Rows from block 7, named by matrix and row number. Each number is 500 + 40 x the weight over its row's rms, rounded and kept within 0 to 999. All counts start at 0. Numbers have three digits each. After the name is the row's rms in percent of the matrix's.
# convs2: project pointwise conv (model.blocks.7.convs.2.weight, 128x512x1x1), inputs 222-295
convs2.0 091:490479502460603546497461470509485500529508472484475536513473560557509549524468539546522474558439533481520512497517468493622474476580426481524474537488531498484486521501437450379469507481498506530458513411481534482439535508
convs2.1 099:477510480509523479505500513508451527553527454527499527517491516587492509520510560505496504508499524469486496513530491503440510503430534542484427427447446495477433374469471574516510528448503518511583470527530531503553533465
convs2.2 102:561561542522565510471462488468588467483497560415479501511532501443494526636487475458552441473549527506503490561568470511568522505513553508465528430457490550451429455516443435533507533590424513513432623448393498537520458530
convs2.3 095:463489465555567454499504487522516532570556450512485469556519440539557516562543507508498447515456540509512478489618454507487478477488577487505488462489483502479588436472557523443498466525525539598479537417546543461408553539
convs2.4 106:454437524618536466549549471528583537458529439611504477486478472403500517423495571504536510487557608479498533434443482524496481522537507449533507486501487457466475477500519563566507465437452488481484569575485471480489463538
convs2.5 095:478504501490443497514561560528514499485485519522516479447569394524519485427482523468521532427513525477460430515470495485460463471406517485492543490510501477450543535536520523482517510470491450518480457446598499454466518506
convs2.6 104:481455516473526458492459512448528506520466514491504522491497537553535438383498489517561457474511572554457499491509531496536480447432525528477504461525481487490501487427471520479484531450583461440536539503411468530544527525
convs2.7 099:540446494542505467532589449537494523520540426530507451500542511522525545454502509490589520526466422495498507538479481422611471473452510486540508498493566461536547512515485618605492461497548448482559483492472544534489514533
convs2.8 094:525540529444475503475492545479464496464497501579446455524431472511533463585588442470449438524484547487484506576483467457554495521588471518533495490565519465417458557491528433472487492499451535492537505486493486563549524441
convs2.9 097:498465532479523531495516599493575541503476528487562502487531548498468464435498527525498458469518492575525518490518529489446464463586480495486449503533440498487518471454530476425432480512484553482450486527492542467512467453
convs2.10 097:439484494528519473502538469509533519493454566542420521445473459482454456526496520494533471428427526478504440514601475540482448494502457478551472528526501433514571475451520475496472507490542562504522535507477539576464535481
convs2.11 103:455612460480493553476482474501451556457491539505556465564533516531451511570521495484483509466524531446542543527540490501553541521454533482571503471454477441488521470482460499527497501461476468472465483433415555488495475389
convs2.12 099:454580551431503531532491457529618560506448490482536540512480594502504504526504563525499415569460557555496473506511517470504495504465536513503517484492506474505464569488537550530515481536461428502462503581478508506500470537
convs2.13 108:549448544508510534537551473552511456533412485484539496510560505497430488508538537486508498570499479607506479528446508452634485527538542551524454512529493449494500513451529483525516454515461432489519532532459488485504462473
convs2.14 099:536443496507489470501540554476504610478481432479527502563599450435489509492478458530492576498525485457604487547424488534505538461501507452518486497479499448443549475459563589482531483498516534501493453469532478538429525505
convs2.15 098:501466516529564500477462590571391473535502440604486619503548519506469516519474507501462478510443443563524459457504528454557519494470562537474476511452540483527489435432459486549530473526461531513531625451477468497482484414
convs2.16 103:554510487449570504507487576519420510528455503499547456497491540501536526452462418556482517510507478481585486498544543508489486524558483502488505571525481495470513500489556481464444474587458519493443522406501554511516520498
convs2.17 099:544403516555552495494479466466450470534440516515473526511509621499475473476560525505506503532465525530467513490557457572549546504503485477476416483546500513496520570488494453555520468550546550428551485525429455466572473459
convs2.18 096:545575465510566571584594563481575510511508416422560458508524478524499448512467562498472442489563467461478498478540496493553588497473434518471485546474443461473514496418472548508508579516575462570439485455488554506502503488
convs2.19 099:478424449470476398541452491500506499597469462552541512524541454453507495492496547487503481454519414408466473522548537561501477462441537491596503533475476529453532425562501466448477511486503488515560526383461444513470475477
convs2.20 091:621560474498518525535552423509521521465461439429581456439536578475467512381567566466490507521487467529460470488459515532589529477506534504528469551501420441443535554502480487548482534496504579489497550570425548530560507534
convs2.21 101:520491458585427543483435526553398451487524526511485542511557481420481601524485473480518427550471464472458472533553513386494476492579456545479480526500482510470509482456407484522526513497593527521548549492528518476438479519
convs2.22 102:468527512470454528473435544486546470552470523424517533449474528521516503542527400510576534554463443545550505494547508533537484494582484490478507502490577488531482438521495528508465508530481566541519492549509538466441543530
convs2.23 101:484428588581519495519498434487481478484470441397447488504422540481524432612544542554427425507550584425491446434478502497484467491510532533498484499479481424493521487434446490468526496540507465488515445529443518501447456507
convs2.24 108:440486514564527405592522580533549568556478537433434475505432540512470450505503432517557473444470449495512574468540488540517484453492474527473487497494499468481463546465507516526499496527495425503473475582492500547449533488
convs2.25 101:538467470472498514483428432468526523468490528525545495506560379458447498471451484523530565580506612549493498511481525522508505488520572539498526521523537580536547477449421544525477498555536554433571517461531536479505540411
convs2.26 103:487627503573471555520503484490462520526571492575437495493481529554514516483521522493496526450488519534458554491464554472456507521526470469528441528460476470530541481577426482603497444452501492513355467639521437476468521515
convs2.27 102:541553487457476526511461511479468522477468426488485501445510484561488533470498550561519433516535521480471550519479543411518509519545470500496400505468529516498468544458509511434456460462538517528455521538399477469482493444
convs2.28 100:492484448475515506499542574466413536564547500433452499507471543472482507495473473506511473516467535584507501469499481503572506501593495522498585452489459490516487538460518520464518492509503501550473485481461449541531503475
convs2.29 106:483531487527542495479488483453518469511476550480514497487508565536442537435503420517441502451471475533494520555461434554554524487492543505565557536548472458545506457528587574477504493513494546488446525565385525568510467499
convs2.30 101:472499490494455530481518518460461490514488535468503493512474484501510530441547528455547533553583497609524484493538517495470485551498491528475551492472526449488553583518463494473485479530465513565505458512451466506487473485
convs2.31 090:473411490501474442430566398533469526469438486512487492509465488552518532445451479448453529544514471504517488435497487513501530491466476503508512515458480487502483512448398462500510532551503480452562531528552485450550410499
convs2.32 103:563467525521500563465469525432534439508462558500481460505465488444495537490471487469451504602588465589441493465486521549393476533445495467445606523509440496524506534497515478539526522525483456479461555524549475478477494452
convs2.33 103:455520531539465481515535473512512554536517537444491433526480531558484527546569501449493507513443498505512520520498468435452474505509475498515437516504522461542540488509428569449441491524580492477471442569458493475443488472
convs2.34 105:495477546486511531530547404494504545495526492546496502471504511416538559434573511495445512582483483569483474482501565433432472506532536503470517525469555459509528481429512530563520423490546508492540502510512526551515496501
convs2.35 107:491480553490526480493425493487517488439534490514549500489450540508512509418455564445430519549540522487512481490449489464553517435580444462466516515513526461458460503456459535540490495552545539571434453543444548521487443532
convs2.36 096:532469488565497542457473532529556477504456540499510488534538426529551461541518480499487558500481508434541476575502447537534529521467587501458473575487464449494512505500530577582503539598524443533515493428554541474402487530
convs2.37 104:511442481491446570530443526575499576469496481495528483517514513507490453569568543525505474576496506539511514440502463552428512508442510512541464481518525520483501485497540448510499479481599427578585455484417514561505513458
convs2.38 101:555567538439547478508543470497436511499534457498411497477416442521506527473443405576534448485491544487491526499510451524523526490486475466509451569538479473536509552571472410517517463425500477509437515478526490462506543472
convs2.39 111:562467484441538509423423488559406528493459476497440495496433510604564490487559449509417472449482498473552496480412524550524521463434450535487458470516479426418413444482528512427563478483514516559495532510432510490496474493
convs2.40 095:588589503507465469531477500481448536495523436512541552424475545518475425439483503549526510492523514386508510449476561583460494568547513516549490574526540481479572494493441499488525481525525470499540477501559569502488586501
convs2.41 092:479461454544538513497572472541496542485482505448506529448439520513532480518567489524550461416497451480512449476522557523495475505448420547523500502445541509544515586542436503497473558467529446457533543436509439449508497431
convs2.42 100:467476487496436573548446519504579470518482460535553489448515463471479512475473479441581442552545542493464475481423494478508497527431506504449587471562530461467495534483505466438517487578464408478583518489419444504516532607
convs2.43 102:450482483466497524526466527505439551484491548509525524485478464533494470521557426521514538454483533540491546521513505508521512466435463525481550424497495527481545549466440512469438499436506561546569547466516501538474528442
convs2.44 106:502487537543427492535515517463543532491585470573488506457429484465493492403506542506525536555436531535493499440463526448537476472461572474465540476510452503524482551459470498456455511475542570542401498417542531491507493499
convs2.45 089:387559533490502518552530511503394539547554462508510566479517505492455533568439473499455493524512437530463529542523521511380584531530529538541521441516570515407493513518521471483462543459527468451528429510458458547552458462
convs2.46 099:564564502452526406545503490508535499520538496491502385452519518529475457542458524458439475492530518511567510526461483505387531535410509519490487521517436452484515518483445500509537512520439532531462519400457578492527472475
convs2.47 107:498459498517442531492526501499512547479512470492429438526510500422472508517469528518506493479576482498526467433517459461437524473515568449506545536496442532420448502541569552504520518446530531512496479472482520507593529484
convs2.48 097:559553566385455457449453476496526525541546566541438492564461484468552497480516475485542465426486516466537540489448501514507501570443558505509571496464417444436509519413442504492499576514486582521430505489475554537555458537
convs2.49 095:518574436465538532548513464543493541462463453476582598472550491457514552528490537483390517535479507488488525442500482529514532541521524462529515514508570520485557486492404509554478529589554495532547505467523484482488500506
convs2.50 099:533491542470466511462554484479586488497494470466491397496540453514460510533555532467481521550460521416533454528497525415455530481519507454513557467483496588480446556498485497458483504566498481444442480454485503446443438544
convs2.51 098:505523481531452558516494477557474536465518475555562477506485483491459513455444506518464524437479499545443547499548568501567560462499432577480538484508498518456575529505470514466506532486497557511508577458593480571507491486
convs2.52 102:467446426504525514457511457520451501502494554459507529528535505436508484529457522514512514481476453425506555532537547515485530549536579442410521495504546556485534454387522572490512507452487509544523529460519547495549529475
convs2.53 102:458501508511476430474461465592463475446523485540483444528477487490509567502460426477542514481486494522557372519550532473497488538486461465490539457500569506506481485510481432432518527436491524440512596600479500520454514512
convs2.54 104:515371446501471516419531513524560476457442535422526575460441467498473540513505435512538531524511464496457527514489509526524444522412508528521533448498443427484421439490439530513494468567506474570499486435486529492481482485
convs2.55 101:549514444461554619513539526510400551474497505520443474529566531451500561456458440473421470483432610520508469552460525494444490513589502538434418480519531576493561469440457464508451534444493434480597530447481545514489505478
convs2.56 104:538417503529458611538433587500480502527542483500541468493447470470552458519441540518488480539479508475541502459639475551496510510519554542517464446521484452509503416532572544489583575436506502525476550421558450500489382514
convs2.57 101:472476437488588510423514550512461473535465416561502540477516491520532473486506541515541493481504506654492541467450488470478511461444470492513576464473483523513432409540463476470442553438550484477412477537481541486489544451
convs2.58 093:469511507472445475559519540445535506426510490471547487463493506475531530510482491519546539462512571486553529523516559618447436486516533459551562487553432523516533512566503484449540512502476439559569435512563401480481518519
convs2.59 101:521461476470490520471503471474451524492553475498521475452477454471503563501520496530394440552455486595528408478529425478488520545485486522465450456492441499504514528562518437421518482485422486487504453499524527446472475414
convs2.60 098:495374491560522516532534529486522484477526459486567476564482476474502413564528569493490485512508527444462461472463554468515465529447469505471451481430488462455476476573525542478525511501507492562512486512561435510407524439
convs2.61 106:379515490423482531500475472491473488474527472527432569513519505588466470445538478539529527542562489481505471530518454516484507542479505507468563451479521466520523465546550498489472501504612527493514522447520530479572483474
convs2.62 101:553474512515427507451561526485497494525498546504528474477527540459526490503496540481464449488482458480490495539466461525479520506458534447486507545546466435477483490485551447445487482529404448523559516450484551520489510535
convs2.63 098:445591529505573552542576499487579445527501553490489440482502466497492513456488514557567498483521532443469495528531467528527510501554506444484489466532550540457484426506573537549538533484516478504596475549451467533490536605
convs2.64 102:592573496480490551514544486479539535490506482472473463497496524551519518491485587505485504447511462482530436506398412460558500496592453500544473444456473437548484463521498525450452425539501503502478472497369501490522506537
convs2.65 109:455498554465546511556523529468439479498507455548496485472498477467512475425487431562523511514530441502500524486493443551522466494525444496506468514547463471545446510530448507541504449516569424522484601481488504497440480436
convs2.66 096:532479476534508492411512481523467462505554391555613479511549484496512509525502501562446474475526545524477514459499530508517472583529514554473480453484481462516504455534467524555522430458562472509554488484472499478510422413
convs2.67 097:550573529469450501397426415489448467523500528514495463492538467532510490488561455494498513463486489515493485452517573452535518488441478540519469476449476527514470509491469485538515536473497484516400476504438487456514484565
convs2.68 108:490493485519521413510505601502464557556493574509492485493492459580491535565532491489445471545596471520514458513445541439469487520584514505537477550469531462474513527456510490583480471536464413576510518465576469479495463484
convs2.69 103:543511499458458488492469482471482483456495466500471396483447564526526532523499440511525520502551584534477486552414423480438470522436533499567565481480440475545488462494474480457436441535523440548560503453514472518458478548
convs2.70 098:488462461517447497488552488510585477444476500461426582504472458565513516546449572464461478502578571483507531550495509501513479540493414521529558553515503577477507564404446566446455448512475470523439601460461485448487508542
convs2.71 097:450498507484505490465497492519553551506641387516498536490553508515541561484469506492491543537524499511567523493472518477504448478521517551520596569464502456504516497565440539539453555523510596433615592422508461549483499461
convs2.72 100:500547518488511493574528525574460570491506588526470576479515523478473524531463480451451558529485504498530495495496507485466483535586484529495515560512542446495529548463522546474429490485493491513522494463514513516476512508
convs2.73 105:511494540531460492471586455546454475452529472463504499508511513591515481466527468486434451478536468463557456454483464453564540469493533495492427463480585539500491513554466441520503527556515512497543534547502463534489484514
convs2.74 104:532451514515477489467509515550546494513474555432479456522536470511497463455472489525522586581565507498562487463435508487482490497443521512540522501520521540462474538432474490463564494541478537535470557470517545497443518587
convs2.75 094:489559505525471467522468438486371519465521470527448392447500486487496487487532511627528453448538464565492449488523433520498528433500527516504383477515515597447531434535496572529512500507547494529563460413483507462518615516
convs2.76 098:463435527504469525513451513501419465521500562516483547527485585564552513497588463509489457543484484413564463501483470480544468516486462476450521441517532525503442527428605454525463482526459461479444461537467527475439472473
convs2.77 099:445486506529518387572466520484480486477468463404454546490475475526531516474439462447501520470499451494526496506494476487605535521617521500457376448518517536521487434527542477517473531417539448504435471591529515507540509483
convs2.78 094:446545559430475460593512511463577491464498462426441482487487529503502517480516421476497589519503539597477512523487483499415428517535430466482521511502477550537483596461485528482522536503521532464556419491455524490501483433
convs2.79 106:472463459496615573480464461481417537505493438450520533465494589484547524475502508474558491510433487459510518483516527419523463524485493514470490530477523393424536578448509494467496510591472497483499459566476385478536552488
convs2.80 098:641467528526528556526413449487437539474494524561466505577504574497481495529486458487529485497511513476495513535513462576533527501476498433461566547465558535493509544573439539557532474513482592478467503580438467513566540448
convs2.81 104:486512529499574594505437450542559462501490513424453505521504506495497545540449566534509510462523530489463513493462515503499476483563499491528470430521520472508550484554438511495549514436474420510493519551476546478495525523
convs2.82 097:464476447495493523507535498502585516562534491549446464515475555468545515505486502460482469491469479440490468530449506571513428513540476577475364504511447519499478386493491539494476516441488527512517478464538577500489494497
convs2.83 096:465533587529528567557530542468540485510506547518518463515570463440520507618517485553520490468489522496509516490503462473558503468489512520499432529525446448496435466611456519528490585503502462507498509555621458526568525543
convs2.84 096:509473494460456457509438494515517512448508484532444534572519425526540513455536570507479497444529495514522576497511550532538512537424486503467524576543561435457585468410528457499577469530521495486427404429561441498494529493
convs2.85 101:488576491488524457485436475435449497553536463538503545486456554456481477478521514477381530507446506516476437493443483515555444621463553486455495444469504510469479499484518547598532514471558549472450567469509494498511480424
convs2.86 097:480521503427494470503512484479498476481489455485522540520477486489487471464515461532461505508544487493508468451425516497470430532439446517570595457493527591495577474468512491542484501557448430566464568446398560467517483402
convs2.87 098:558408550485558480526541504476611467469487551545514511484473499474475466555512524493576570455522503458488479501546435515506480514525542518489489439466497533480486501522433495558552511587455514550461544587532524498476441507
convs2.88 097:519438475474465481515504518483495464575490482506487483482475504393519406556539517496512519515512441577514479508502497540418540465446529474499501453536467485501537474457483547530466426458448478531391521500505560535497529522
convs2.89 097:438432473533508464495510494473550484459516521448487545484432526478517519444468571455494548573506521500495505449480461522444493465434424512414550582428467538475508483520536554454484596500462599537478505375471513499534495530
convs2.90 101:500537427467471465553510445547511456488541380513526513527553467557478547469475430525485446569598481472548543461498488471424504581477511450524428505473495474467471432477522454503547521504407576531440526541453489445456461550
convs2.91 100:475485493466494508459449463444498474471519472563432528388523481527526531545521495502474531557426524523469472531449489536465495503474489476514506432522513600489493512457530529429494498533518638433412478560495490554476462548
convs2.92 099:506503517504477450476519566486474512508426516456480486509498550503526492456496459520481463548493429387476445468413492511521528470506463496520498507472481502518530530545560523487502466569477502504469541468475495484505511501
convs2.93 100:455501457518472494499501469448397494510418460513514510510486544462500471505494441493528519514512534547505530477502625500523476582481472451501479509524461518460428465471583514521494463457469369531451455480507493484539489462
convs2.94 098:542556474480423565508429503520480514533489559470461469548530601529535542483496506487468491549523517518523496473487543479549533513510490543501405465545525458582469545481538511533461451507551480579538517534510435460533545498
convs2.95 093:469477493489510482528473558550552543458540413429475565500497548542507511481521548458469455502511494450539469482505487461437485557496520517525519520471541506566488560506576487504520522377476468469509589449479466507482449496
convs2.96 097:429532500503584592475513492480546524517472470532518474508523552529483521512510538509554499462389582524510496519562550473499517495447459507513491506531538558446531549435477492551549487510410532466495504466428517500517484494
convs2.97 109:484546440513479486448476491451509488557527466512459458461509531432487515505579463554488499482523522482512496466494479505550477532576506525450460505476555482463464522563557570575468544497536420534541475526501445496492512502
convs2.98 104:424499461449476560551550469483486490498561578492463511554511595561490522439438536534532521422549501570478473528550465489439539504435471525489470566483500468517482473405551468448493546565515507489543487420473443477498473496
convs2.99 096:595588522526435470547492527478439433514534480488474493491454459557471546499546501422413596542468481504505474516493529475549426472422532486534460403502527547531469483503445505486505509516481485522584559488485511461367438555
convs2.100 098:519542539468508499534459501520577506485518498489491531544509454420474553483499527476491508476412468457562535475466463478490503489535553496569528521457514560508484426475458416517461524513524492468498445434560505556499513513
convs2.101 101:470489539507558566532482524516503499507540454571487498473552489448502481555484452507413525509493456426495456484536568496496464546480452511505507569558510496506487490468380560421502471471521549511461448478586451533500465503
convs2.102 092:517484476463515506463463526509466529459521464532445556454499519536553470542542458493541505524445499445478507502506471477502515520530480478528541528489552514523545497467521531464456476579490531497502471477554471472605520423
convs2.103 102:528456548537499521453480519554489517465492528465529489462542504518477483502489481493483472557533540531487549510543610537478483473468494512433547477490537481543513499498466560515507494528505463519573462538639539518534434500
convs2.104 104:479517564484493525520468513505492472508522521415619480558502554507504562479542547432443434481478463442501552490507517498470544559472512502526504457477482513591483476559551456454517480475545514534555420578511488459500519582
convs2.105 100:570578521488510535473439495488517466506569534495460406474501593550488492508490518532551485507539475592530545524543393492577484504468557532539512529509493533492514531510495495514465519518545461465465475493487635456502536508
convs2.106 101:528386496541479556509440462484513516528469453474604515513462482473515475527444591468449437493510498412459505502494531517455511509447484465477456491450594555433499493480509537481586512493472524500467542576552456449464496517
convs2.107 096:491510516459519472553446452443450496523547593482546468478490562528503581533518528495527516538495455450513490554482462476457403453453533453579498519516466435469551552474482547463521516511558546490477552578536550573525530542
convs2.108 102:469539478461487458526519456546555510438555472453480435502450531577519581465550506519455422505454518524467487458521460428429486463435495535489480474526506515472558511437445501462565530585510460507528447550441593466476556467
convs2.109 105:589416465529503508486494477499378484540489477480477499528488519452579479462485509534557503580481510486491524512551490483437521507501480549519610447487545505543470501573577486572510513480499553487487553504513469490493526500
convs2.110 095:514500499488552519475538533547522393518505457481523566469382432502487441489485546498630509544552514509536532456548501491559566565497503528527463545511464481563527485518467564460532483433495444477568508545509467504504498490
convs2.111 098:512524506488551542513450595502530571477454521527460440494532478527487557469591520494482530487563469572497482558509480455454489489582517480533460505550439543456460507484440446593483515510517446505528512496512546493528478546
convs2.112 098:563490430497515467509510402570529517462457470439527487460443485522485531533461472471474498577509486559466484498523481478556488490455562504494544507567475506536500489477429514526557506551505490555442524577525510550484467498
convs2.113 101:558516485552524502453465523457479483476502577508517433458514537461495503462517688494510560438509537535496561547547434563559511479494470483477569502514515515503509503513527562488494469554500520489477528543490500542452489478
convs2.114 104:453423480504496433492510499498503553518496500468495517578467559524467504582480528430439460463504442591496516532539561499543507527462446468517487519513487520474449492591422522469443473562457518495505592488450514486462442518
convs2.115 093:485503512488515510535536520484449534476476498474519579515478548485453454512554490479519460459492451544507528459534534539458504500476543510475526524446545500463447586537547505533485475536455456495478518541480453483482491512
convs2.116 101:432525465482495481526538539455665463521554565504558452558499562518459491584484543525594426468476483521483456416497550470518468522560543500469495567468530471453531469526515482474505480504521405511482479521474509526503533491
convs2.117 101:479579452486486517491406495549481495451565524508531483518436485484488492482499576533433477448446471578514538526486506486518506510514520567602565528532506490496497481529536477492498526523458387456561492533450463482499544417
convs2.118 105:470516531478526540507482494498579526524529530510488482524509538424513551414493428484519514513537475542486468433503456518485492464549486473495467514464531510473440537579543485498467484495574556513496432595590468497522488436
convs2.119 099:502545489485569551556496550444478552564498519486469480467470517450502515433511613426519533453538496514514480539567459592429469457433517498504492490535490534551488439494450600562525518587538428520479545416465533481521457500
convs2.120 099:489412519483492461512450504505565485474450536496444590464466492551530584447521483528554448477581411384546469483479521488430504510434520479532576517489512468460439507460413516517502521560467417523484433467479501458554542478
convs2.121 101:574433557596486531515514471522420494472473544463543487542458496558505486557480488545507510398461509503469538508455491404434500472529532478529462515523503493525499535500492520407517524559492484472490501481472522488452461434
convs2.122 095:530479472505483548476568519507501486512474475512540489481539459459541476537543563524423581508513489459470499415442524519567482434516498491516533478495467553468473495532469525459510503541511499480501467518438528495483520540
convs2.123 104:444490477489481529471464540433560531509441500494467448520524465549573525474522523501486499519577473576534467453501518463533512525507546436481528529494476531480531537498519421514506468461532506508487509502525517562472545484
convs2.124 100:497576491563523474527449511576426534598605572459514535479531584490538537572520467496528488468469428492484485480500514507530536519478484516428450452492434586470480462487482543470481512489536543446526525497472531505484489494
convs2.125 101:455489541438629518510491438490510495585524457542460421484496561510481459481535522464540494517391514574451424485548536500499463510465469499494500488494504473487507590437484452537535490402514437441432519406455526548476499485
convs2.126 097:490482502459476523535466480463486534516431489502455610520531549580523510474452484553474536527565497522474495473494507407480489482485503516492457517526580534470432524512468466438526497501566481514501431510475527470626556463
convs2.127 104:514522530471463538556564541570481515516553481475555473503496561498473541536570551580520452423588474481498524470555501482511534475580484512524463484560462518516484518522511493493494517594434483529505479432529446539463508445