Rows from block 3 of a small sound classifier, named by matrix and row number. Rows with one number belong to one channel. Each number is 500 + 40 x the weight over its row's rms, rounded and kept within 0 to 999. All counts start at 0. Numbers have three digits each.
After each channel's rows are labels from the 100 clips, of 14848, where the channel reaches its highest value: "top examples" is what is common among them; "peak in band" is the frequency band that holds the peak. Only what is clearly more common there than usual is listed. The data: acted Russian speech (Dusha).
# convs0: expand 5x5 conv (model.blocks.3.convs.0.weight, 256x64x5x5, each kernel summed), inputs 0-63
# convs1: project pointwise conv (model.blocks.3.convs.1.weight, 64x256x1x1, transposed), outputs 0-63

convs0.85:442482527580427434511491490464543448499501471402506513529428519463538523606489537476488518451477466512468513550505407510513482501505505452538469528570443548455514487514531482472515530535478533
convs1.85:438419499490499535436473473465450550569525489452484512529433516503547495485521488564472531504460540473512523546557424542505567450490488517497562509597512509538505478473507469552470493531590532
top examples: emotion: positive
peak in band: 1000 to 2000 Hz; 500 to 1000 Hz

convs0.76:502526517544403496551523440464434443517519443507488448493534499453512473535424549410489530515482473527486458516552456487522518516478546554498546512528584527562488493426507475550517444474462514
convs1.76:517464527548470480489514486509511464567518490470542535535409479515500502562535491535520432553485475540551477515442499482383504523559529454473464454464481535480474411542593517476465500462487535
top examples: emotion: positive
peak in band: 500 to 1000 Hz

convs0.35:531452537520493434503476559482475508504443530560497387486569483454562513560511472475494519523530505446477499567497508474513480532454482424501460497494402424559497499483497472443519439498467519
convs1.35:483507481541455489536497509478521476455461503474539522515514454554420455530547460474535458426503402432489516497516518459500560467536502510538528556474526514392518548511538590510476501421508506
top examples: emotion: angry
peak in band: 1000 to 2000 Hz

convs0.88:526498572541480505451466597481496466523470495517494463569546445462415532516553444436517535498515478467489489446495471441482490473506503450481491477530533410467515577530549521547441493516485562
convs1.88:468573479450542502452501524481467569504451501508470531544458595546433523534473532531553479472550479491487492487446562476471495554504456559464492509606532539514515476508473468471533433526430500
top examples: emotion: angry
peak in band: 1000 to 2000 Hz

convs0.121:462528600542454464506469515567544487553488459458510499585489489487526579508526537506475513394514466534446515489521474477506583528517477511556465519494477484499493464467555453523466482415444501
convs1.121:498419503505443464504493500468515517507499472509457520450506534474496444539417478496496505563544519492533524519513490457389394512476459472495554499481404497454493515546452511592471464460489471
top examples: emotion: angry
peak in band: 500 to 1000 Hz

convs0.248:508445488514480494560481588400487537526511505538502446553499506519543454564542510449458574553495431525499466459466525516509533529444492467525526490453518548474500538443584494546472435477482468
convs1.248:509549484530542483514477502548452512498406469544425464497510485467423569576469489507445480435521560513432485505523517433484552524563492519467482447479541456513475556571502450539511515508487543
top examples: emotion: angry
peak in band: 500 to 1000 Hz

convs0.252:555456506589482540528561556478484527459536502540540508463523484527506525481452549406510554514508406520469497454502511444505474493439481580516427524496530547500473524511551428463469520522466455
convs1.252:578505505510540402515480484508497508503460502526525479491482552594512466457564449515525528436451488472508514565485469510415506441551508506515455476439503518481567415513455499498547488447435506
top examples: emotion: angry
peak in band: 500 to 1000 Hz; 1000 to 2000 Hz

convs0.51:540494561468469538502492518504475544506422522502542512477455543526570492518502447449528518508409452561482503434541536479469443580477458465506477437478569529494441462502496483570500448470458551
convs1.51:572566488532476500504509439447516454466445473461489532458461417510517583500446459527502423557487539493576497480485498453542567496515479499509457559562476451474564486444495483553503484519468506
top examples: emotion: positive
peak in band: 500 to 1000 Hz

convs0.180:469501455501514532504506567514432475519516464532523406540517425535503464537497552493464519475414509514420497462425546503479504513533518545518498527514525562458517568462496527608463489474493559
convs1.180:458564526544553516477467532441476534566549517483521491503478496437541521519422519412498500512452542538527429552551433480539422556441478523486482466535456520480521555542480478492495450479535528
top examples: emotion: angry
peak in band: 500 to 1000 Hz; 1000 to 2000 Hz

convs0.4:566434562458516491554490542494454529487454483507493523520500551425627477561426478462483527418534527492462486547531530477556526509438476580521542505513539492543508505498476474515494494512460479
convs1.4:551534494545529440483526588483524509505514489541460477500606504516523482472491457464540502500505494556496561441493556541437529562488442539444582593463510534518547520568507462495471507482492512
top examples: emotion: angry
peak in band: 2000 to 4000 Hz

convs0.146:539495465528526423506489517578516514533455556505508460572530567513477434545529506458447519505473527544482521404554456453482524501467503484489485438455478509556519456457541555466433429475506534
convs1.146:462542518513513521474440623520468422519463536479514534487558447546456488467469438478455499477417456447486452578529527501511520484547482555464477550490529435481519523522490513500519561462530472
top examples: emotion: positive
peak in band: 500 to 1000 Hz

convs0.158:458527522490416533478510478522483441481546526464464550454474475506475480441417480490482427486460427494479432412511474491550518549524490552511435576474485486451495527500486513577464511435509533
convs1.158:502472585406577492501562497523491459495452560480469464595532509543526511422521536559532482434490451528489438481491550468519469533524478444517507533526530522524542487509439551523531453499514472
top examples: emotion: positive
peak in band: 2000 to 4000 Hz; 1000 to 2000 Hz

convs0.7:487489581446544569548460441490495489525500440497438516507552508471584475502452507511467435443532514486496448517498525466464515542417537505456484467509494479525506507465515417427553556452553526
convs1.7:554506429548531489418470538532480545483444544581487503533530479537511489571515521538481522485494458454495530430565460504502550567523530507508507519553499414511568465517544447433452484530485512
top examples: emotion: positive
peak in band: 500 to 1000 Hz

convs0.172:528514511505404493478408526498496463524506529566483581510422484471492468499565479509546498544409465485502479470491542517471586570480489496443516445494527496482524469541453521498488467469555428
convs1.172:488516527478548436527553536428450422511471448508480519461516530536505551520486484476498488390520452481435479547516468471511468467533475479544463504552549468470438421465488471512428527428489526
top examples: emotion: angry
peak in band: 1000 to 2000 Hz

convs0.9:516515564586464483542539516500490439516478511459513466457490534510533509641521444518539516480491422503468468474449469483477488427471535473413466494527500561485448533485531428502473505471516492
convs1.9:494516522520412535480455538452537516473487507510503469483392450422447574419491544462472486479494507560491444452513485551525462536473549418450550530501538509499507511494496503565461486467471532
top examples: emotion: positive
peak in band: 500 to 1000 Hz

convs0.142:544477516521520489498458538579429459517530566509489505553522527453554471496547496395558524548502470512486479514522478505536516557462471523453524444414538452521508532447422489502554438546519490
convs1.142:538543425488545438482523496496539504543473473496482487514582450567575481517537501540465492515481523461495525499510488435486592431485504559417517533473533537458544482553500499479487588488547550
top examples: emotion: angry
peak in band: 1000 to 2000 Hz

convs0.207:469457469507488494508504453471526470495467511587545492477452394465538423470472513492444599562503542472452498415526499482516550529445459533515557510492541516565519479458531511436520482480488485
convs1.207:460533571433512567414465486522509513473439490466458468552477503496430559467524544467440525499441473484477447479560523461516510507477554544487457495472540497584509495590472515473556513509535535
top examples: emotion: positive
peak in band: 500 to 1000 Hz

convs0.225:535512517467503490502497524454573507433434492520617438467478470529484510585522455462545448450568509556506460478544543571515493528516510461451476509512457436491427500486529518442492472486524500
convs1.225:541552491479474486563511467507511436521536504509456534545456535490558507466501572470509484543438491425517523490563515430517523526489428434508480511465543451498538442465548483474480589456414478
top examples: emotion: positive
peak in band: 500 to 1000 Hz

convs0.139:577554455518496558466506549508500429464572502502462529551511473493509518508507476464494489457398446528480464475474459493434522434540496524478576544489511589504500517431561452458540527529487497
convs1.139:500497533448446548502405548517456489500516477491507502526567538549499533480492564527476512564513483420552550473578516471538505438511526478475562511431411485481503509498575508513511489496501589
top examples: emotion: positive
peak in band: 1000 to 2000 Hz; 500 to 1000 Hz

convs0.165:499504535548442458525494606546535501579510524549560488479479497489558461566502518481462548435457532481472435463456516484435501503467543525456513504527535556495485476453556527508517391499494494
convs1.165:582513475488506475592531539576522511441517490490505470484566521462453482531497456473502440537471471565469481527495508513542495501487456491522499477428469576520488620518563517460543451450526527
top examples: emotion: positive
peak in band: 500 to 1000 Hz

convs0.130:482506559492522496484561522546477517412501502529511419504522490435529514468492475544530490498484544528556521443467517490443479534461497444408586459467531491533437583497561510537452476547535533
convs1.130:458503511460493498504542510487510494547521486504489478530443586494549535449479477403487482536491470473581500508563455442564511536454567506548513494555501508550451499477497436500413467455445569
top examples: emotion: angry; emotion: positive
peak in band: 1000 to 2000 Hz; 500 to 1000 Hz

convs0.24:495478457477556584493530527485419548476456549505525472491483435529521452483472473460481523471525536549452444511473569454487499552473508596513518407534528483552495522465542445499482451484500570
convs1.24:503536454470479532455496482447510508518497508491489449487504466531504529552498433430506518511477433421390533511481482475445477565490443518467447500543484496547592503505590445502476437540532507
top examples: emotion: angry
peak in band: 1000 to 2000 Hz; 500 to 1000 Hz

convs0.55:546434533454506497450439464496508507537493497551519584475489468481544527439475494522486518531470441516560458535428479518405566557435503506426520416503506533518554518489499528515552467481518468
convs1.55:510474458541502517478513487498446480493496521578593495444518504420440506478471524539542539438520506470485548431489539489449461523526461445466555539530449419483486416509481467454457481481445464
top examples: emotion: positive
peak in band: 500 to 1000 Hz

convs0.124:557537457485461528405496517435443473438506518518515430501473453488499488479477481550440465516510515525477488433504437439467485538465479517464499532491552493570498599448544565477567478478517482
convs1.124:503468525537508574459405510582471480542495513476499454544483512447502501487401546566468514494480432425526469465541412514448473466484553504536580490484505501494480527515465495495480529487449545
top examples: emotion: positive
peak in band: 500 to 1000 Hz; 1000 to 2000 Hz